config = dict(
    arch='convnext',
    model='image classifier',
    dataset='stained colorectal tissue patches (NCT-CRC-HE-100K)',
    train_examples=90422,
    image_size=40,
    crop_scale_min=0.7,
    horizontal_flip=True,
    translate=0.06,
    targets=['tissue'],
    num_classes=9,
    isotropic=False,
    norm='layernorm',
    activation='gelu',
    mlp_ratio=6,
    dropout=0.05,
    inner_norm=False,
    moe='top_k',
    drop_path=0.15,
    num_experts=32,
    moe_every=2,
    expert_mlp_ratio=0.25,
    experts_per_token=2,
    shared_expert=False,
    patch_size=[2, 2],
    depths=[4, 7, 4],
    widths=[64, 128, 256],
    kernel_size=5,
    label_smoothing=0.1,
    loss='cross_entropy',
    residual_init='none',
    optimizer='muon',
    muon_scale='match_rms_adamw',
    lr=0.0041,
    momentum=0.9,
    nesterov=True,
    orthogonalizer='polar_express',
    adamw_lr_other_params=0.0021,
    cautious_weight_decay=True,
    steps=5100,
    batch_size=48,
    epochs=2.7,
    lr_schedule='linear',
    final_lr_fraction=0,
    warmup_steps=1020,
    weight_decay=0.2,
    adamw_weight_decay_other_params=0,
)
Rows from block 6 of a small image classifier, named by matrix and row number. Rows with one number belong to one neuron. Each number is 500 + 50 x the weight over its row's rms, rounded and kept within 0 to 999. All counts start at 0. Numbers have three digits each.
After each neuron's rows are labels from the 100 images, of 14976, where the neuron reaches its highest value: "top examples" is what is common among them. Only what is clearly more common there than usual is listed. The data: stained colorectal tissue patches (NCT-CRC-HE-100K). In brackets: how many of the 100, against the usual share in percent.
# fc1: MLP up (model.blocks.6.mlp.fc1.weight, 768x128), inputs 0-63
# fc2: MLP down (model.blocks.6.mlp.fc2.weight, 128x768, transposed), outputs 0-63

fc1.400:389576532540490466502506500422417473526514538460567410422465469496483532492559459548443519513516492458489476529581489567593493583587489518578478439431507478441508499482525525505373483491468529
fc2.400:549460496569523411508575540560517445568503624550501457412476487546482482537530474537501492406550481501545536504390624480417550543463465477547470533395568520461502458586485489576495509551460377
top examples: tissue: normal colon mucosa (91 vs 8.7)

fc1.117:493456489470484454480532487577532485499528544482526540433463457519488504441503576515511557519564401459493556581468548424532529481512592380516519489491472534480504502466517499400485465523518439
fc2.117:539485513513481474423457484444438471566537456570519512493468471532391387572520476475523475547387457455527430464491501472483389616553453509476530421409515515541447497459479469467569495531458555
top examples: tissue: adipose tissue (89 vs 10.2)

fc1.45:462495456489447495490376503524543488536510526589454574490529449518536545485587538430567452546526482537506475469526467533521550449427507489527491468513509490429525603535437488453467524533420468
fc2.45:437518597482544586514469468470493507573514635493364526531449507425583485456464529545490502488564493456532478470545404467585477445533519527505434384491446528496560502484625589462525520582413501
top examples: tissue: normal colon mucosa (95 vs 8.7)

fc1.479:525472435432556562518465450545532522485425530405478544512601375584539453427421493507526496459520636542502545505520544464519477545569576457455504512580501484502496546542417511486511602489472472
fc2.479:496514538506432514541444459504507535496543391497530433519450453497598447523549499474498505440504598439481485546529536487629516448569488468511502485526454453513370568532542435457448538408488423
top examples: tissue: cancer-associated stroma (29 vs 10.8)

fc1.208:541526408526466471439466418521562503505431521496455493460530437546497509565521463506388528450436475498415489596463533442495553510418504553484500464540449657529552489457455557591479494490492557
fc2.208:470461502450505587380506513472464498500597542524522420479675526552496518493466466521572442509560461470452483472509464497527556491462607477464505530458464459535521585533555534390503538487565509
top examples: tissue: adipose tissue (99 vs 10.2)

fc1.753:598482535533528518428488556487537525511511543535459507540567482466544433531440471405415541579484509450508496515531543574454518458419469420535522504498585530510577472511517511474474505484535590
fc2.753:465593535451507524400469580407506433461394511491471555478485573463576492460434482449537481477487592445478593496466522456458499426514462489475530557464432518499533513489467451513511472492526501
top examples: tissue: lymphocytes (40 vs 11.2); tissue: adipose tissue (36 vs 10.2)

fc1.242:468501461443600373522505513480421438489440520527551459509427540484542509532597519523537528585486423541504488538499489523478477518440499520452571440616543524536522457534466524475456486589470478
fc2.242:618490426510449375534567512387489590511481461549434501445545549464481473459454465490546532468471528498505534471510499581507488447469517398496516461567423486469556557570507513568515497602475515
top examples: tissue: lymphocytes (61 vs 11.2)

fc1.473:433431602502516495602410486472515503525527491468485486558500496535522508495479480509481493484465580567551561499532572495434447487493589446505416595420523473523439463558423465417428548493533555
fc2.473:486555649589446457397499564542430462564500494470544457496498520395542444489445475474445502490468494374470462454514472543434519506590627497527575622405568470550484530492491450537467430419521554
top examples: tissue: smooth muscle (49 vs 13.4)

fc1.645:441502415507498453466516437470485576552495507461519507507585449520522553459510447517515500580444540481500506482509509573509565501458414552487524479459532606494415505494478423513544517512445432
fc2.645:529502546507532566516465442620522575600490396417479510505543456523394452535498548576465570429455425517503557478542468577534556375523568458535535483591456579509549477457536444403535464444510480
top examples: tissue: tumour epithelium (34 vs 14.9)

fc1.190:470528454519531453448453443584424608473610559463532504414398485537542566435515559491403469490515498490502511548508505426421526553603525537454556473509506542383455541500512458545475474471513467
fc2.190:491498546499486490549404533498507583449578403491576519573489444453487496404507427500515548501503448514569471478539458474485431577579481503449540433448568473532538545453442570407520487517482534
top examples: tissue: adipose tissue (93 vs 10.2)

fc1.697:517496524460532517480444518503486426470416555539539539474583482498520519520463506445559523504454451485471497559432501495511457473469479509480600504558559593480482517511436460493472555528525494
fc2.697:455469500486475513367423512451411532478559455492532529453485461497528520553476445525538511565531472421496533469509592361523478480574519404509479464471413529434581524524513477451526485584605505
top examples: tissue: lymphocytes (58 vs 11.2); tissue: adipose tissue (27 vs 10.2)

fc1.165:508528474503510475512493507449472478615462518470446494431498592480465459526510487558507525597486436495498467559451496510510505424425475472417442472511501519477444462523458564424581430444557504
fc2.165:625523515619433464473567474404544461496474516499504508469435467556418517549444515520499479441404446517476589509561511444609463537537538523526502534570434452523551579395550461541484523517572491
top examples: tissue: cancer-associated stroma (32 vs 10.8)

fc1.319:463468542535481573469543470410437538445450548437467496530564459531496545564502485596574464512444536492496558446494502499490481482499491461491553532428481587523451496497482526486441475510586504
fc2.319:446569448455414523483538460523499562485555432468578499414552558460488503533523527477445449539545512486480424393474533407491528477488434429550553472529461581427525455471490507425479543507502495
top examples: tissue: normal colon mucosa (30 vs 8.7)

fc1.561:548509441520434497566522549539466425557387537413528442429546462532540579524536480468525494577451456486461526514558450542498489481544505437529511375442556514573530510468496548513495542453577549
fc2.561:481490499507555459455560497450618583549560508470440516515497414548574456568478492507458500543472596421502485559450571454502536434532522431579440539471457462502538555518502496584507485606454475
top examples: tissue: smooth muscle (52 vs 13.4); tissue: normal colon mucosa (25 vs 8.7)

fc1.225:481560459487507470468556478503528514474481535474450504442568429498569539490487528429454558447548497502446541485443501525509490484561461506532506472457471534570469506474505510445507509502388598
fc2.225:475500548443527530459517432485496492475548455449457548480520434468561435428477487516542554526501546497447520521479579385486524514525553557440559479440524516551506560454522439417537562462555523
top examples: tissue: lymphocytes (91 vs 11.2)

fc1.670:437442490405491454434600495503479450551499514457532454438489481535465398438544492508535540538403453541488550463452538488524481495528521421499499482558577532497511540493467502579489579579495512
fc2.670:621526425463415498481378447478424475573479473491495457499548551467537400548542440493545581505555476573471468474448508569511480397423524476594456522620527558455494493616543532556519432505487431
top examples: tissue: normal colon mucosa (27 vs 8.7)

fc1.378:506488412551542447354479497428511502391516531519478496553440470529532458473476502489501446463439556533504527490499478549492520481507526482477568517526604547528480514535518482468520418480462452
fc2.378:566562566544476512526517536505508489508470406392547543459524495442506463505462458516493524584457381564513480512574478541512489443524582458591571584492391500440519539478581547537454469523471415
top examples: tissue: smooth muscle (87 vs 13.4)

fc1.68:548527481455498482509711525432561537446494538459490439430469537532521565498501507496499365543502514519459458530493515518466480443490484635497474474498476473413465526534470605358508555488499404
fc2.68:481486538462436435596472511463497544387508445515415546428464524472556558544521534549508543462561456491526522495387530456547519483468608464493533456505564547476486509562494534602514486496415502
top examples: tissue: normal colon mucosa (38 vs 8.7)

fc1.487:545372419452579502469519430428475484497577505568483432588459553430513530549489502462496490519509466518509515468563615440508460452494575388505487512471533514421493516645444493391499472500558561
fc2.487:438520618534470483538589454443472509498398455498552452455416535478508495479532502555549444587588454436527442485486476516416425550526438568448517503404564485455471520513489482470565442521497423
top examples: tissue: lymphocytes (58 vs 11.2)

fc1.81:487514568559596441442536433564489446474444533458519495583476549463538631561489438469458425633528470510452469512546503537463500541489527485371532506518472476457513605491468512514542545515571500
fc2.81:475527546527458552592477473528552561526519426490521567539490506470563513471568430487572434397526429521578491488463516473419521519316541363474478506508534530496482517459503384491573527507411536
top examples: tissue: cancer-associated stroma (37 vs 10.8); tissue: smooth muscle (31 vs 13.4)

fc1.725:507487490528489395498512429481490503489566519476524523532558587474490511517459528478550408539461488522501507482375552555467432511437662565483532571516497508435513504545600502537425437408526522
fc2.725:445535559448451577551469543564514395465407375559530519503447628511408449525519453522562439515537518510541443397510556503440524524468541533471449605529447561457556476504447496529462498470469457
top examples: tissue: cancer-associated stroma (28 vs 10.8)

fc1.206:523515482500467483468471445549436451454432464495593472484491467461557636454468463451542486531500531528632451411627509559523541521564538534447466444518405452501555559492545513445512544523506471
fc2.206:436493519522480459448484434562530610502495489523518562585524553547500567548447488625505471478378431490456525517450475448554558415541471504546511474467453445452562493497459601438478472403488512
top examples: tissue: cancer-associated stroma (38 vs 10.8)

fc1.701:468530401509542389452535485439474503535459457535546502486543504463514447461536561540532529514410470463556537498572524540477581558510538505565542565567480381573521482504537514461496591519462467
fc2.701:513510532541406465505438542540446560536511509475517604468482562466503504522520449580518453472417473601587514466500483466429452502529518430616571412512515403527573383516478531551518513551477595
top examples: tissue: lymphocytes (55 vs 11.2)

fc1.175:492405499489543409420466497471582527432433487491532547413504479555504447542493537529504439494502469492444460504563638609489529412524496500506560482538494504552476445468459513518484455489553349
fc2.175:564607437391409397454522485541406567434445456533608546473602556445555371524493488543449476555512454556461478420520484519465528520535541461467529492495457502471508556497416401484563487530470506
top examples: tissue: lymphocytes (61 vs 11.2)

fc1.195:454495419563459565454449502495567562447695566379471433469483454494543477473530601514581521518393505537441519549564501523425511483579575476529426502482460478523487451518566420513448484475557523
fc2.195:457491623546570538457450534499463503459452465472474395491393431495454552476509505453585524490451536604512457486478524594468452539457523428442457535465541521532527515523523534464477603498465504
top examples: tissue: smooth muscle (74 vs 13.4)

fc1.107:464442472455534430522438487435487543543486537407507489486458486401576435564491560472468492439485465484490523466500549499520557440578479517479427544459468522477444583712479444468596477575463558
fc2.107:464543419535548475455503451480481569460567459509569519402446409479554506470507483563566575479508513475473565471541497348510504598523397561459431533593545490552427470527564507548496466492426566
top examples: tissue: mucus (53 vs 9)

fc1.105:526465565523481471517555422391500586531551559534463518513398446563530510444385473540481523468457440448542491452483472514615479497466531480460563425560470505583484506442521475553521545470483422
fc2.105:436530456397598577450467440539474565455554516557514395465600516605565480552523457542488468486554591533490485527508448537499595526469446506503533546514528475477487580476562473570538431559526505
top examples: tissue: smooth muscle (38 vs 13.4); tissue: adipose tissue (27 vs 10.2)

fc1.760:541538605378614446492518518494528474506533509506551512588504580508487529609561427531456494459454472490446448493446526520472524414401533512488574573451502501487451511529431492427491495487461468
fc2.760:559403576455457547565525573521442502458517507557558444554391525448524427563433504589566440490439544443534527547474422525444517500493540461417458500469592512486464479506575501539482535506533520
top examples: tissue: normal colon mucosa (57 vs 8.7); tissue: adipose tissue (36 vs 10.2)

fc1.599:451467468507461529492509538448463410552497518384542515463484488548486478490590512550609576487487569559479511447503495469533473490478469431490417552427567509554512416542391453412463536455530482
fc2.599:483551453534610462406581563596544422459523465507538491504570532507497457503439519450455573572490521419469555543567466486564536449414468527483488595593504492521399540598471507473452453455450509
top examples: tissue: mucus (51 vs 9)

fc1.730:518449414483498491501441558457430429575487526433569533418468442460482586517567464438603612544415546527486491510494576522508454461429498444420465542486570543499484459610440562519448517461514505
fc2.730:446451470447470576385554580556577535531482370535498462476522496554493467511515491553480550582551544406548571405550495495535502455487409433495427521546532489535427530488566640530485507454537414
top examples: tissue: mucus (51 vs 9)

fc1.342:496579420462563529502452515515464500443455514440507578533375453499535459526411449459486479509546556562455498565432429526496555484465526461473475518537526506454546567398441535492458617400553505
fc2.342:400582580526484594498430505437552593593579519511496555568451553439539484615479522513458451568490454531492501459436510503546507418480523460500466572438454456503480505479440506448415453461474438
top examples: tissue: smooth muscle (48 vs 13.4)

fc1.53:450516487466467650468450399485428496469454546489467522511456496553475413483441531404428484539510546523511541563488496459553508467420495523631520545550473494521526481544510465452496527482512529
fc2.53:433471553568553510444479428499568440528505427483438578560535500496574538486481526489532514511499517564525497505560545530516491514505418534499510517447592599531511545502439499311513421429616516
top examples: tissue: normal colon mucosa (61 vs 8.7)

fc1.243:483505420477499440529442509418491508577492513522516526419579463522536476559513504493504447455456447479513481483484445473639443496520569560495494394421455509559536468503506522515537498515491554
fc2.243:391531480569601395511489425391536534494527501474544475517626535590512451456411511515508505507475461452422491568475560516545461383511419560536559485573411474418475501488522493528516544437466496
top examples: tissue: tumour epithelium (53 vs 14.9); tissue: adipose tissue (29 vs 10.2)

fc1.562:438505577466480471450511458470448463387482515517565463485531520545541453499494492434497571503476462490422529449594519501536463476560535399415552476563555525472573466495441447527555444494503545
fc2.562:476516410433451514510405457495481596499469493503533503498555478436520613485528450477562461431443567502416531382441512513463516420397515524524485539582470456445492590577451406587520490574516455
top examples: tissue: smooth muscle (63 vs 13.4); tissue: adipose tissue (27 vs 10.2)

fc1.156:486396515507528437532518484492553489461453512476499556542572465475606430475489546502526538537560499521450448497518468465516450584483512454466351553429501571447551446496521556503477484528557480
fc2.156:428475507476543512451554462402463554446506477511496451490506577378488457490540522452467446449463557435578477524488533548504381489570452522577461464486423530487409616501445531558520496537575492
top examples: tissue: lymphocytes (93 vs 11.2)

fc1.6:584461437523493488533370499489504483504545523502519584543479555473529528453599530460542549543511479545552505550524550468491550461474505504563506531533519521464498588480436605476459493497406502
fc2.6:499503484530485581540477473564473576516535569543475518482470521446583554455473500599473532537517581460547461478552489457555468424535461491485398436516529505446533596513494604479499500575443430
top examples: tissue: normal colon mucosa (99 vs 8.7)

fc1.333:393547519457532502430522498345430511542532467540538493447511543507551486550518496561454497494438526483525523536485536554507539436493455390461481598479507514496475449468473580455535541437488468
fc2.333:568513541552443513524503589580513508541476492511541528520554534454488478416432511507427397449449555581409532416500518532477545455528557538582550410419494545621529475463516542589540474510543521
top examples: tissue: debris (31 vs 11.2)

fc1.22:382566510487473540488603554468492549468538525543578489607462463564561520481570443483561525497445457462532525518499558501373547465516542489504481483521503493529465374305467500531451535371485480
fc2.22:465594474480538555505508517543479535435561446454593536465432478515436555499433448566540498485551613412491558502538482582609531453475460535425533520527555507549444498482541582596567393511510422
top examples: tissue: debris (80 vs 11.2)

fc1.728:515489506451513512580524501595425506544487566512454460406453524494510502463351554612510475504525498546510475530509457434545526514469637590462551558570521455504514588468521493398489529468449494
fc2.728:489499509413529426550526533418495564510560501531535428469592545523522513537521418663528543588538444453418528541470443510484461435417511525495452502543558500514406482547441602502488440484471556
top examples: tissue: normal colon mucosa (97 vs 8.7)

fc1.603:468575440573483500474528422389532534477466557587509391459480516576545540458508505511498545477457417414573545378536486524530491494504531528600530540572467537444449425493577532460505486504426445
fc2.603:459398541484463456507567507484518437528431507571489455483495546539485456452486426532547408424375427530509504521546527544544427467473526481549503495600329513563577498554442437460494468499412573
top examples: tissue: lymphocytes (28 vs 11.2)

fc1.531:546495494432563460422550527424393471527606544420479531577488488502454490522498484648507509490522537541489467526435459460487586508500467487485464573516444518568500500516515469503518492507545511
fc2.531:523549561503483529580532545499404536482443499507501462550525528469512497503514538501482515473425520506540512514517446492550427497474575442555517501529421561537489485495659487509495541495500545
top examples: tissue: normal colon mucosa (58 vs 8.7); tissue: adipose tissue (27 vs 10.2)

fc1.151:529480521560477481494539435434481614531546528591466536523523497449552475509505473521463524503457548459483457507491453467600537507455568495527542509541447485484520472547482500451494472488477496
fc2.151:526517565528479509570502511477441531500630442420513555559488497562571454408536480480541522504469486546465544579463557603513532495495469432504544488544500570508483510470484553456542505546612535
top examples: tissue: lymphocytes (35 vs 11.2); tissue: normal colon mucosa (30 vs 8.7)

fc1.80:505439484595427453507544531404511505610526522467488473482476502501578465599514486519517514540573487478493527456521516500474465400499530477493557545519521521586499534510537494559545486460599436
fc2.80:494437512473497427448498479532592503422491502486529456467482535533462556549548456525615607508492482441487546493549561462428486557533506479549502577443427595537582508526568450444465513579504503
top examples: tissue: normal colon mucosa (82 vs 8.7)

fc1.60:433495513545485455456513489504565556506488589611519640506468481483546494524487408450503534507521490569520553518495528452588476401531503492528570518624523564489450544488442464452484495522395537
fc2.60:478481537510474560478564530493466472507538445365435472439564543532507491520504547480466465513577533498533603435504518543507400519540457536495495414492433427471531608504497557443495500488544530
top examples: tissue: lymphocytes (90 vs 11.2)

fc1.444:546492477476471551498429535495441477565493552415513472364408554526532527345453575469492509563478502486520495529462499445491450470528520578451514467514618478433521528511540552503498511513557448
fc2.444:443536532494551472459458445485484424459588423546483512531510549498488556479464393528471460483475558487572429471542489481549460500425583482425547431397437500501428600514488517416556477483501431
top examples: tissue: adipose tissue (100 vs 10.2)

fc1.185:453531544478594548431444499499619486480425542472473480488529634530465480521525492527448588437464461521450513501506534482567445462524472408391527515503437622417514404445497463449488507465500569
fc2.185:524530475522472539521454592501483533554502534614484579586671570401527552583535453503479494497464487405503531486517458533422491502478421449550404558530443492470457449505512490579459570504473529
top examples: tissue: normal colon mucosa (33 vs 8.7)

fc1.459:441449498445460535423517479469517484497518517546473498576530499447538522701570492460460545466500489558458510510482597459515547452508496551561503576462560508491481520553469421358484411526533579
fc2.459:442491630430539433522504495512544439549489488569485536539382531491572478548412525519516545511531474455570457539518535496551489498504532556497484469505571466595490538487539511540461501420515472
top examples: tissue: adipose tissue (81 vs 10.2)

fc1.396:569519488479486528481494511408505504428494535492471471518458485479494436519504474488522479464453499486461575437466515508512511494487622565550513508561453588461484514556480543492505549512460484
fc2.396:550510494456407495405431549483483386509528474450495526542573452507548562470449573565518485481397478552512433552446579544513582495494473473505478450406601437474471529541551444433559425453591507
top examples: tissue: lymphocytes (71 vs 11.2)

fc1.620:437490437454440449480500522544574601489545547458519464478523467479537390497502583509533552577500457479470501581453516545440507502576392417570517503402500537510515498492485557399541523457507503
fc2.620:579492453555446542491549417409492532485486520451596529433525569437558412533489422540486443500404489483615504481435493537522448425509501541502497522424385519510445448531554435557481516488475493
top examples: tissue: smooth muscle (67 vs 13.4)

fc1.552:457465496533478418433535468434539521501477541496537451483434486447514522480478492486499583570514517494488528543396432452516516496462678492578494554498506482492555528447476450438467520569579456
fc2.552:538558525442536430429477506556535547472588494532512551437465527566488493524586427388586613468518419620525526510416580523481488458484629441489472536515559497486513482576439541598505531480490407
top examples: tissue: normal colon mucosa (64 vs 8.7)

fc1.176:533418445434489530535605481460459559509507571539467497509502501533498548445482504464490518550561460527499472456580464479425472442499554509624490453522514396509490464585474491445458415520473535
fc2.176:512506488464467476476475608427419483573508430481449554414463484497473559526510540550471544472509507513461517568495505546419517507569476554474509464490473525537504448521502491496565447453595539
top examples: tissue: lymphocytes (58 vs 11.2); tissue: normal colon mucosa (36 vs 8.7)

fc1.466:490467489574580503474512524544429545477463484461538450493584527512552494491505449503528494525438487421547524552487595476456512577469478538448564455533533495502465428491432454476535521563418495
fc2.466:483497428583535533512466482419533555480434466450517559590517579459531541500573412501512513450511512430526440443515500422439515573499491468565451504484446553523635500467573504366491543590501457
top examples: tissue: lymphocytes (45 vs 11.2); tissue: normal colon mucosa (25 vs 8.7)

fc1.334:465521470507502535424468570533540589511578552468531586537477499498442476517440464574585470445438479529514401473444558542491476513573414473526536583479492523495537500495502474452522571498476452
fc2.334:519511520536480566522569478546387475572477568382517489436452432558459493572441487480498441476459433548592541542516477503541492556440511510448479536456445552531508498522480510461525486434425503
top examples: tissue: smooth muscle (70 vs 13.4)

fc1.720:571448506375607544548478516475478624573532558463450535482464406520492581562433487485553493518444474471534482565470471477418561450466540464464562462541483500561507490466587501571491502523508535
fc2.720:548515453511523517472555486549495467511595487407539450561486455578496491468540473506445474454452446531650511491433513530435470509490368515553526547467534467558543444562368493449568527515453513
top examples: tissue: smooth muscle (43 vs 13.4)

fc1.659:451440519500481409536516495474439520575463592451518503492524434508551486532609472570510452563495527391455493561435471516523397485587493497461443533433479521534429497406559514562451498504628445
fc2.659:547517471513582506512589481536486479481538577521520451475448479533446429583446486493518472493366502499521528441510556503470524532482556557557543469581556531594490436538545526511473483589471523
top examples: tissue: normal colon mucosa (100 vs 8.7)

fc1.676:608489494434446511604449458513533463535477502509435540561473425508581537418493419465460564501454512522438447457523544453541400505505537467504559400431556537496473534494475495460471497594482614
fc2.676:442482598444484506407493421513460508489480578480461519528511492518406487562489469557535471511496539414515509556424513440476532413582515480570412511355387488469427546544531435546457558444452525
top examples: tissue: mucus (29 vs 9); tissue: normal colon mucosa (28 vs 8.7)